From a checkpoint of a small masked image model.
Model: 0.644M parameters, 32-pixel images, arch convmixer, norm layernorm, activation gelu, depths [12], widths [192].
Training: muon at rate 0.0075, 17400 steps, batches of 384.
Data: trained on microscope photos of single blood and bone marrow cells, 97085 training examples.
Rows from block 7 of a small masked image model, named by matrix and row number. Each number is 500 + 50 x the weight over its row's rms, rounded and kept within 0 to 999. All counts start at 0. Numbers have three digits each.
After each channel's rows are labels from the 100 images, of 14848, where the channel reaches its highest value: "patch colour" is the nearest of a few named colours to the mean colour under the peak. Only what is clearly more common there than usual is listed. The data: microscope photos of single blood and bone marrow cells. In brackets: how many of the 100, against the usual share in percent.
# pw: pointwise conv (model.blocks.7.pw.weight, 192x192x1x1), inputs 96-191

pw.37:607502381472482371464481528540487426452547404492624477546527564675433531518568526484488523443510392446542488477576415488468463473477619509469456495499482480551395508514434447533479522483499570514454481483433510279469502494508487530543476535494519486443549438566535505549499531463429450520
patch colour: blue (37 vs 5.2)

pw.21:385556550469560431474544493561434578510525457469409474454438473496428541476454494505523503554522455434566531513534522503470463476578521518450577604540488506402500486492561475515510442537577410517424424584579498481537434487526524508521595544578519548501542452438434509504476507525478492449
patch colour: grey (84 vs 24)

pw.87:578501507507467530444457485482515463545546491499489489397471483661566512518519486338516480485609546503553482506549522429529513539432515423509506419518466521431537507470464498493534537511494507610458461490515521508457614601547441532509564527557546462424500394522459464563518451464521551490
patch colour: blue (51 vs 5.2)

pw.41:540567409547499451539465557544508470573513479547623450544519522482557499460506350536546455566457582558474563540535525491474395443516479558508543548520488505480416561570455437484442456542504460471526542540572559499449529466458446430548390516476480564476569569435512419538512563481463588450
patch colour: blue (83 vs 5.2)

pw.48:477518478440550616477506500530430486475549414481516537543532453490495385473501552538481498429565492496479449531513526482475466425552518434476491500546524432460548552537586477517518505535391445474559591462497475451542412480492521573594499453431527466428416518514523474366536540520508404504
patch colour: white (47 vs 17.8)

pw.186:460450523492432433482463537561488537538541463430513443492559409515484535473530420431487489527436628491484492478615505541594479478457506421459420448437490454509358591484502523507458471474547578527386445498536503445484497493490428471524535599547512472464526441486526480423580503515439506526
patch colour: purple (78 vs 25.6)

pw.117:552424554523550516552516584438599536434489423412444545463492528489558567545510445488480561477455448495589504513549492436512539529484503590532434543558488480490487461548454495460506502473532567494532550473516452470477476469540602433461624447565478580546583501447535391536462457514550477546
patch colour: blue (64 vs 5.2)

pw.171:480444632526450581517444539543446573500472456476507470510467489541456498492527604472466526548457424479581506475531467537480487479511458552426446571570563340494531557472470439608338499524512459526390444564507538501492427525452473545488609433431418482386543495549499548601542455540522548521
patch colour: purple (69 vs 25.6)

pw.147:387467439554447473589403493498488515478460560467569503557439490459428495518431473582450567480521656461361559513518534558513540483466374441471393454503539430487483490504510562546479525525461416471521498596525530483407512538453492600506449430499557515673532438531434500504502470452456458464
patch colour: purple (67 vs 25.6)

pw.127:497502486449548765456523484544502475555483521442541436504523513479528468526548473511487505611458524468641528558467421493503484541397527560513505580502471419542442544485488491502444501495504532494507493529510474593467552501538557414541468415465463459526500493553465520519477444535569374484
patch colour: grey (92 vs 24)

pw.66:550618601536474507436488461545504540497455543509531485491534548397476487542446599546457552582526536564478537533488514592497508455447441535429577472488451465436484441588503514487340488585561498439476574470574476536496414516499590524420469400463494615575491460507531501434501626432554509553
patch colour: grey (58 vs 24)

pw.180:390534495480564497478441471566346587481524571594432368566610475519460439499495497499492460441590495498512444435514513469519461451455480429537503473511532468470490510509430463538508495464529512595560499449494386555474445423493473532525505555496510564547456315496482562493502472504528472543
patch colour: pink (78 vs 26.6)

pw.101:482525457528463417412575497590465518445494503499509577396526451440467498511459517493556525551473537536617564469563407427504376438480472493523492463479470453566387541550514517480485526591493489442575521501522500513543504542529497368469577505399458574557541484541534443435493458566527438420
patch colour: purple (56 vs 25.6)

pw.62:501432611573518409436579503492442555579497504483483484429500471537460523561494492524416480547526489528440507494504508529521494419551414426482570502503483583479522464498543578460448394519517462503536520560501451525548462507455540484484535587462536617526565476497458609448522451440520454548
patch colour: grey (86 vs 24)

pw.108:539519527417481518516543504492485557436505494526507483569434549457457569418533481576526491467534494477493430421481499517592448538511463508433585508490427394557526415494462599542484459471490532492453435496447394489428497610410456497584499523484565543478513501490529455463524513489618521473
patch colour: pink (55 vs 26.6)

pw.92:513498631472554526511566562452482508542507550526422451494511596581468477490571492464515437463456569463533478620580542481516502432466553456535544474481507509481415471691471470524568417433399448495517530594391496369556594458506515496512549525453584450556520527535495474534556384504539506554
patch colour: purple (57 vs 25.6)

pw.57:562589475527476564437563467467527446470493503561547570498458424483424459556487451448532473545451573475518550545442496508510461464563430551527638501593473416447492574469502434464488457508457565569519414437491571569465435432456444529549619484534440440514506462505513479545346539513519454545
patch colour: blue (60 vs 5.2)

pw.44:483514446504462435416499461531388483482479528500555438486549552555375455608457492389512532465513542509530485500498558387463488429475495442517533486524514406540459536713518493539538448540506471559475541389467473470507490548571508508585446477474458579526605544553479501515505466494450453366
patch colour: purple (52 vs 25.6); blue (48 vs 5.2)

pw.82:679392567473496533530489548526486361514531533491499515493518396546527460501503402566573511469456470485450505456522440568475461427549552475513458449483477416534457570675517445442435525446536551509490460381594483539534511478469501512439388441455579494516483481530544459459558509533504503512
patch colour: blue (56 vs 5.2)

pw.22:532465481526450487553666515538414493401539435464573466464589549411420503557525571414610415496495502577564553485448557501502466535511493479597501516526421481494550603508509490511438470466563381452559507553543530548482461466568456440496402494435510522446530529542473439567535493512514485540
patch colour: blue (49 vs 5.2)

pw.84:628475466547498496463434578566540582487463549474619510512537511635427517460532483530501562522546576415507480467534488581455557527515492522518469512516466461517480561486346550516452438532517528670479504463560505515537468529477419520515482533488514491451475383541426547480481476576502412600
patch colour: purple (66 vs 25.6)