From a checkpoint of a small masked image model.
Model: 0.644M parameters, 32-pixel images, activation gelu, patch size 8, depths [12].
Training: muon at rate 0.0075, 17400 steps, batches of 384.
Data: trained on microscope photos of single blood and bone marrow cells, 97085 training examples, 68.8 epochs.
Rows from block 7 of a small masked image model, named by matrix and row number. Each number is 500 + 25 x the weight over its row's rms, rounded and kept within 0 to 999. All counts start at 0. Numbers have three digits each. After the name is the row's rms in percent of the matrix's.
After each channel's rows are labels from the 100 images, of 14848, where the channel reaches its highest value: "top examples" is what is common among them; "patch colour" is the nearest of a few named colours to the mean colour under the peak. Only what is clearly more common there than usual is listed. The data: microscope photos of single blood and bone marrow cells.
# pw: pointwise conv (model.blocks.7.pw.weight, 192x192x1x1), inputs 96-191

pw.113 089:523502525519530496517514477493492478537505500461501514541513498505527488565494494479529473493516506504497478511504495535525501500480503477477501474504481452496468492497490530470542505508452521502555534492468538539511519506505495524478537492439474503512535504535500488488474504548470498538
top examples: cell type: segmented neutrophil; smear: peripheral blood
patch colour: pink

pw.162 094:502511467524486480504450501462444451510547500492508481491490465506537522518496469449488497537492505462486534496509501476492503484495475478455507484525498509516502517487498493516514513539515505519461484452494523503502531469567496476490495505513528518470484524501491484510534505494537540558
top examples: cell type: blast
patch colour: purple; blue

pw.139 118:489519506521505520486361480480510501502478509484476514470493480488511509525485464515519543492483557498494515486543487486480515508515495539504509503508501506505520521497430489498538517495539502506534515495554506511509479490521507500471477524501494521445501541495492562473499471492477459538
top examples: cell type: segmented neutrophil
patch colour: purple

pw.174 097:497545493490499506520501472465503471465488550503494499494457552455509499498488507488474516510510484505497475532490582485517510518478493514538501484491520478536489511526494500509483501496495444519501484501491507498460512548538577521498496499495505488519497561517548494527494477538510482489
top examples: cell type: erythroblast
patch colour: purple

pw.74 112:494476568483497483493521569506505477461532514528516499507508508518527535479546489454461470492493430499486497492515526495485532512492467491473461499548509529531503562484494479544511493487487474468526531521544493488494501470492504497532513534514480507528492462517476475519497495481496469481
top examples: cell type: blast
patch colour: blue

pw.31 105:529477531488489488486471481497511519478478515458487510503480511464474519498536489497521551472440496479470505520510488494511525499489494501526482481509512534501472434506501502536511557527479529497523545526541493460501484499482535530505507488446459525536453451503467502475469511532472536486
top examples: cell type: plasma cell
patch colour: purple; blue

pw.159 097:466477509518487508499512511492499468506478485537523491498514557454499508495508541493470499502465524476497539467478475516522502522489486516517544529464493478502503462487505518526485495489515523497475537490460504527501512501515519463539501527498458425523480476506518458522509496520514523465
top examples: cell type: artefact
patch colour: pink

pw.1 103:496484482508499446494539523494511469498522516485519513575490496514482508502482524481454477527488511475493502504452534523504496494482485512531523512497494526528504483500518482536542482510504491505535493475546486526490509510471459476528515522489499549466498461511533494504544482451525499505
top examples: cell type: blast
patch colour: blue

pw.157 092:515505506517541464509514491515509482503505462491521513456463503588530498498484489501548485518467477491523493511484523460504440495505520520498451491461522487509497482475465492550503486467468453487463476486541491502496512503548510492513497489556499459519481565487494500473440499500498489502
top examples: cell type: artefact
patch colour: black; blue

pw.168 106:534485488514513541489496520482505532545491526490452538505465496496499490507534522513509463497580532452523496489506536503488496474588521531447549529481488508497460513474527497475497487500492527510471440507498529491466497481512517484527491493513497501490471546539512510484490501516519493503
top examples: cell type: erythroblast
patch colour: white

pw.161 088:487494524517552529499517483508531501491475504545495504512509513543522485504470470524463537464504530450467451530499450470504529494494489493544499472513521476498512482495519491477468517469521489496506500493470455533497502538475510513539493502493478519530512483530507464509481519451473531501
top examples: cell type: blast
patch colour: purple; blue

pw.49 107:476526489492489467471514509523476468470466548522532501485513503489479474518454515512495492520487521479488501485454526496481510528468475474490539370510468506519493483582503499487474473480516481520508552478461547497481498495511503488543521510512498518500463502505486502518500547520516491511
top examples: cell type: blast
patch colour: purple

pw.50 114:522473507519508498511489541482533489517464514511522499521479506469507501526502486490527557510488478494547463481475488521476540500488442502473511489472504513482522486477477515477538532501517497453511507525509497521523503499497520501502471524549493463412502479474512518517521489503528569469
top examples: cell type: promyelocyte
patch colour: purple; blue

pw.106 112:529536491452513486498497488520494481480501555512514526492537486486494520484468503523518492490525519496476543496464481489529489460486493505476551461497524487488522474505494509514501487480478512510504473528501483502444503505515493482511461493478523476543465502470475503502496481473454452457
top examples: smear: peripheral blood; cell type: lymphocyte
patch colour: pink

pw.140 104:512491541475498518501487515451513533540478508510505444578540489460515494518494446490512539517545529483535468499497500495495495510489481457459499522507508493555516505471436508542485485477497479471567508536509496506524508530446508452511517512539485492474492480465526514519476483498506532508
top examples: cell type: blast
patch colour: purple; blue

pw.19 116:486465508513499529537503495506529503520470492556513504492494483481504536518470535524522517524427498513522516475489513476529501467480506532482465468524491503503510486467469532484482517484488508464523454479438514478453501538517511470496461504507510524512495501507480484481493528482472497524
top examples: smear: peripheral blood
patch colour: pink

pw.3 107:507457457516471507513432532532504501503484499510493499533528516587484537497522457503496523499495461511483502504526504526494469538504487500495440498517518458482496551499481477501459525508525510512528510486523523479504502512540477515478500476477508477476479494524465571488494482499472468497
top examples: cell type: segmented neutrophil
patch colour: purple

pw.132 095:557510514489470520486438500479511522524470505541492521510485523490460472502510460488528493520530529501498458468536478508485516542485487504496526499542491477501492519545469500522491513492473501513492484533512496497516494484475542575509493493520488508476520491487566540458480469477487489508
top examples: cell type: promyelocyte
patch colour: purple; blue

pw.183 118:499497453457513492520490475514514512486503508498491513490498493528510500498495504514496482501517533517518489482541518515518458500508483507479531497491530529510524541483491481481477506495561505522539480436518510525509468524528484480477492439535491541443495490493507510542511513506503406516
top examples: cell type: segmented neutrophil
patch colour: purple

pw.28 109:525498544528444485503498480524536486469547491499483510488480537508519515496507491503493523506472514495453540494503536513493516539476459526498520526466519521536502428495532524496528489530496467465526482502522501499513499482438517521518530511538493496535511474483541485472493489499515559531
top examples: cell type: plasma cell; cell type: promyelocyte
patch colour: purple; blue