config.yaml
arch: "convmixer"
momentum: 0.95
nesterov: true
adamw_lr_other_params: 0.0027
final_lr_fraction: 0
warmup_steps: 3480
Rows from block 3, named by matrix and row number. Each number is 200 + 40 x the weight over the matrix's rms, rounded and kept within 0 to 999. All counts start at 0.
# pw: pointwise conv (model.blocks.3.pw.weight, 192x192x1x1), inputs 36-53
pw.103,239,195,248,199,194,215,151,173,164,194,164,235,208,231,164,215,185,240
pw.104,158,244,166,165,205,195,220,181,200,131,203,181,178,190,209,279,188,208
pw.105,244,183,185,226,197,169,184,275,274,237,197,185,232,200,213,159,135,199
pw.106,252,182,239,177,226,158,192,203,144,227,204,237,201,236,273,206,200,220
pw.107,154,249,169,187,186,191,170,140,229,182,173,176,285,195,159,222,223,180
pw.108,232,200,181,177,217,235,192,191,189,246,193,255,182,214,170,231,195,153
pw.109,149,179,156,194,245,168,204,224,181,175,132,279,178,168,197,220,156,237
pw.110,232,193,204,198,152,256,170,166,198,192,276,197,207,175,244,203,169,324
pw.111,224,176,194,184,232,209,144,224,217,160,155,216,152,212,205,217,221,224
pw.112,198,277,252,180,169,150,183,199,264,212,209,222,268,168,226,326,205,216
pw.113,173,251,239,200,203,184,149,218,210,184,197,203,191,209,202,101,209,174
pw.114,173,275,279,233,231,146,251,220,188,189,146,199,215,245,174,174,165,129
pw.115,203,223,183,170,246,128,176,187,205,163,211,163,224,196,177,188,122,278
pw.116,193,212,160,202,223,150,234,228,242,202,150,156,205,174,168,135,151,224
pw.117,190,250,212,197,166,183,184,140,185,195,188,135,175,181,210,230,148,179
pw.118,178,217,175,156,221,171,135,153,217,214,179,211,198,218,159,263,181,257
pw.119,239,137,201,159,221,138,244,221,242,259,245,195,166,242,148,330,169,194
pw.120,175,259,142,177,177,182,194,234,195,121,220,206,221,180,219,210,180,274
pw.121,216,178,173,216,208,178,163,188,203,228,165,177,230,215,186,194,229,276
pw.122,209,228,260,238,181,247,183,250,231,207,210,218,153,178,165,245,236,266
pw.123,199,180,199,214,147,161,249,220,179,219,169,218,176,226,206,213,232,78
pw.124,212,218,213,256,162,179,181,195,140,181,140,125,170,236,205,250,257,208
pw.125,168,205,234,157,191,244,228,187,198,256,182,140,165,213,175,219,227,259
pw.126,173,210,293,163,190,188,188,187,223,110,204,164,211,185,178,212,319,202
pw.127,243,183,236,238,193,124,179,201,201,169,236,258,201,209,179,194,228,142
pw.128,151,188,258,203,216,158,207,192,179,231,198,171,211,193,231,184,222,176
pw.129,338,147,154,100,162,194,174,195,194,180,190,139,243,188,326,243,163,313
pw.130,256,207,202,242,216,130,189,166,147,259,165,225,178,238,200,74,213,198
pw.131,312,191,184,177,270,222,189,177,216,157,149,220,210,340,201,159,296,173
pw.132,292,253,182,248,210,189,145,176,211,155,204,245,127,193,266,211,125,209
pw.133,126,175,269,145,233,145,215,198,202,178,161,261,214,218,294,213,219,251
pw.134,195,226,198,206,181,231,235,166,221,194,181,216,260,191,108,192,227,224
pw.135,188,183,268,186,203,182,286,192,204,215,133,189,293,215,305,202,144,179
pw.136,205,206,195,268,164,208,207,185,233,176,176,166,201,234,167,217,144,177
pw.137,192,164,192,236,199,259,147,193,176,250,193,204,167,205,139,212,256,181
pw.138,255,192,256,201,239,139,211,190,198,232,198,219,198,253,233,213,311,180
pw.139,127,194,221,190,79,190,168,229,207,208,220,209,204,33,228,247,155,228
pw.140,260,167,246,147,152,228,187,135,208,138,256,132,196,212,202,216,198,212
pw.141,190,213,163,303,212,212,218,245,195,173,271,231,161,237,163,217,212,209
pw.142,191,269,199,88,215,176,178,257,91,154,114,170,221,206,203,197,104,168
pw.143,233,171,232,241,207,177,218,167,195,209,162,159,209,212,193,213,137,146
pw.144,204,205,233,280,207,146,181,168,273,172,182,193,234,159,226,161,292,241
pw.145,233,116,177,154,221,185,201,164,203,128,157,154,190,161,273,209,236,178
pw.146,208,207,248,225,191,166,249,196,178,170,195,195,203,221,244,250,236,240
pw.147,180,170,252,186,239,186,225,351,184,212,249,120,173,167,235,213,186,240
pw.148,143,205,148,204,193,194,251,175,224,202,212,172,245,205,211,196,197,135
pw.149,170,211,157,185,144,172,203,265,250,155,205,151,193,229,202,0,183,195
pw.150,185,237,226,158,188,187,211,192,169,205,238,82,198,195,246,185,182,225
pw.151,236,149,197,240,162,217,72,211,223,273,220,227,193,161,286,169,184,246
pw.152,195,161,186,222,248,167,194,217,147,142,262,202,185,196,172,239,259,266
pw.153,219,149,261,184,188,220,117,229,213,159,180,203,214,200,199,202,86,248
pw.154,162,122,304,213,208,203,193,265,214,160,229,186,256,212,173,179,246,137
pw.155,238,157,193,140,211,236,235,227,217,130,243,124,195,247,219,169,145,230
pw.156,265,230,202,130,149,230,204,239,188,170,184,206,200,157,230,248,286,201
pw.157,200,179,208,191,226,187,278,187,213,238,207,228,208,201,214,196,273,170
pw.158,222,147,238,206,230,199,187,227,214,210,208,180,238,170,261,223,123,234
pw.159,140,181,210,226,231,224,177,194,244,223,168,219,207,227,265,220,164,209
pw.160,201,200,177,180,171,160,195,153,200,220,203,174,232,317,211,206,163,270
pw.161,187,230,151,185,210,316,285,241,241,197,205,164,275,207,248,244,241,221
pw.162,171,199,140,178,132,181,222,198,181,172,203,195,161,214,181,184,187,211
pw.163,209,250,164,203,177,210,143,93,228,234,179,252,254,178,153,192,206,195
pw.164,206,199,209,277,194,236,184,156,230,184,196,230,171,219,231,292,135,221
pw.165,175,240,246,139,182,222,220,232,205,287,193,215,244,196,253,200,147,151
pw.166,141,208,118,168,175,175,146,177,209,156,197,224,181,167,168,169,216,153
pw.167,188,233,218,169,200,168,280,248,205,151,256,237,168,141,220,184,204,169
pw.168,163,97,252,301,208,211,263,95,227,226,287,189,204,167,179,182,197,182
pw.169,222,218,214,190,208,189,197,182,203,110,270,262,184,193,234,178,254,192
pw.170,223,182,141,188,186,225,205,171,133,178,229,227,244,195,256,251,224,237