python train.py --model="masked image model" --translate=0.06 --ema_decay=0.99
Rows from block 3 of a small masked image model, named by matrix and row number. Each number is 50 + 12 x the weight over its row's rms, rounded and kept within 0 to 99. All counts start at 0. After the name is the row's rms in percent of the matrix's.
After each channel's rows are labels from the 100 images, of 14848, where the channel reaches its highest value: "colour at peak" is the nearest of a few named colours to the mean colour under the peak; "top examples" is what is common among them. Only what is clearly more common there than usual is listed. The data: microscope photos of single blood and bone marrow cells. In brackets: how many of the 100.
# pw: pointwise conv (model.blocks.3.pw.weight, 192x192x1x1), inputs 18-35

pw.80 104:51 48 42 67 44 48 56 41 48 51 49 31 58 54 61 67 58 41
colour at peak: pink (54); white (40)
top examples: smear: peripheral blood (78)

pw.81 097:58 58 58 55 82 41 32 62 45 63 55 47 57 67 52 45 32 55
colour at peak: grey (51)
top examples: cell type: erythroblast (39)

pw.27 101:43 32 27 53 39 61 45 30 45 54 23 53 32 48 63 56 63 40
colour at peak: pink (90)
top examples: smear: peripheral blood (93); cell type: segmented neutrophil (45)

pw.127 093:53 78 51 46 69 70 36 61 39 55 42 30 56 37 64 40 48 54
colour at peak: blue (51)
top examples: cell type: erythroblast (33)

pw.152 090:67 55 41 51 40 36 63 33 33 53 23 66 59 33 49 50 29 49
colour at peak: pink (62)
top examples: cell type: segmented neutrophil (44)

pw.57 104:50 53 74 54 51 41 49 49 51 49 69 56 58 55 61 47 55 56
colour at peak: purple (64)
top examples: cell type: segmented neutrophil (51)

pw.84 102:58 46 51 52 64 55 62 32 71 16 45 57 48 43 44 49 42 60
colour at peak: grey (76)
top examples: cell type: lymphocyte (44)

pw.140 089:53 65 39 50 48 45 71 43 50 52 60 55 60 46 70 68 51 35
colour at peak: white (60)
top examples: cell type: artefact (29)

pw.124 088:49 40 55 46 42 62 61 57 60 47 62 66 43 60 42 21 57 48
colour at peak: purple (68)
top examples: cell type: artefact (44)

pw.167 117:38 37 30 69 59 41 66 53 63 46 56 61 29 23 38 44 52 70
colour at peak: blue (47)
top examples: cell type: blast (38)

pw.82 102:41 59 43 34 43 43 57 72 47 46 55 57 64 49 68 53 44 46
colour at peak: pink (79)
top examples: smear: peripheral blood (73)

pw.137 102:68 58 66 44 50 40 43 72 20 67 63 13 45 35 47 57 47 38
colour at peak: pink (60)
top examples: smear: peripheral blood (44)

pw.22 098:39 45 51 48 49 48 39 29 60 58 41 45 56 59 39 40 54 65
colour at peak: pink (65)
top examples: smear: peripheral blood (95)

pw.11 104:67 38 43 46 51 48 44 58 47 80 53 51 43 56 50 57 48 47
colour at peak: pink (65)
top examples: smear: peripheral blood (78)

pw.8 093:61 52 67 55 49 40 43 47 64 37 08 42 38 57 42 47 41 40
colour at peak: pink (75)
top examples: cell type: lymphocyte (37)

pw.62 088:38 54 29 37 58 37 63 59 51 49 22 40 45 56 50 73 66 48
colour at peak: white (87)
top examples: smear: peripheral blood (100)

pw.20 096:35 33 67 43 41 60 53 48 44 56 66 59 60 56 86 47 43 37
colour at peak: grey (48)
top examples: cell type: erythroblast (64)

pw.169 116:45 36 56 62 43 46 34 34 70 54 42 52 42 26 46 41 35 24
colour at peak: blue (46)
top examples: cell type: blast (33)

pw.159 100:59 70 47 38 56 41 54 49 82 54 56 47 50 60 39 50 66 63
colour at peak: grey (62)
top examples: cell type: lymphocyte (42)

pw.21 097:65 39 46 39 50 34 61 62 68 34 47 50 33 62 41 57 52 38
colour at peak: pink (76)
top examples: smear: peripheral blood (82); cell type: platelet (34)

pw.83 093:52 48 49 62 37 31 58 56 45 52 61 56 54 66 42 52 38 43
colour at peak: pink (67)
top examples: cell type: artefact (26)

pw.37 102:59 64 61 58 43 37 50 59 54 54 42 45 53 45 49 45 33 72
colour at peak: pink (57)
top examples: cell type: erythroblast (32)

pw.18 095:54 50 39 71 59 47 24 25 39 65 39 57 33 46 48 52 59 34
colour at peak: pink (56)
top examples: smear: peripheral blood (36)

pw.163 093:62 42 58 40 51 48 44 37 64 44 76 51 54 60 70 42 59 58
colour at peak: purple (56)
top examples: cell type: artefact (58)

pw.4 089:69 44 46 59 59 51 32 53 57 60 48 57 48 33 54 60 52 42
colour at peak: white (86)
top examples: cell type: lymphocyte (39)

pw.15 104:36 19 39 52 29 44 60 45 28 72 74 46 46 61 38 25 61 40
colour at peak: pink (56); white (43)
top examples: smear: peripheral blood (84)

pw.162 091:49 70 48 76 70 51 53 44 61 28 54 41 28 50 57 44 51 61
colour at peak: purple (72)
top examples: cell type: segmented neutrophil (44)

pw.100 109:33 49 67 86 39 50 38 63 59 43 55 61 41 49 76 38 57 44
colour at peak: purple (70)
top examples: cell type: erythroblast (33)

pw.46 092:56 56 59 55 31 17 56 61 42 21 53 54 55 42 52 38 57 80
colour at peak: pink (79)
top examples: smear: peripheral blood (83)

pw.17 110:57 39 47 34 47 45 63 39 52 48 38 58 50 53 34 62 53 60
colour at peak: pink (78)
top examples: smear: peripheral blood (87)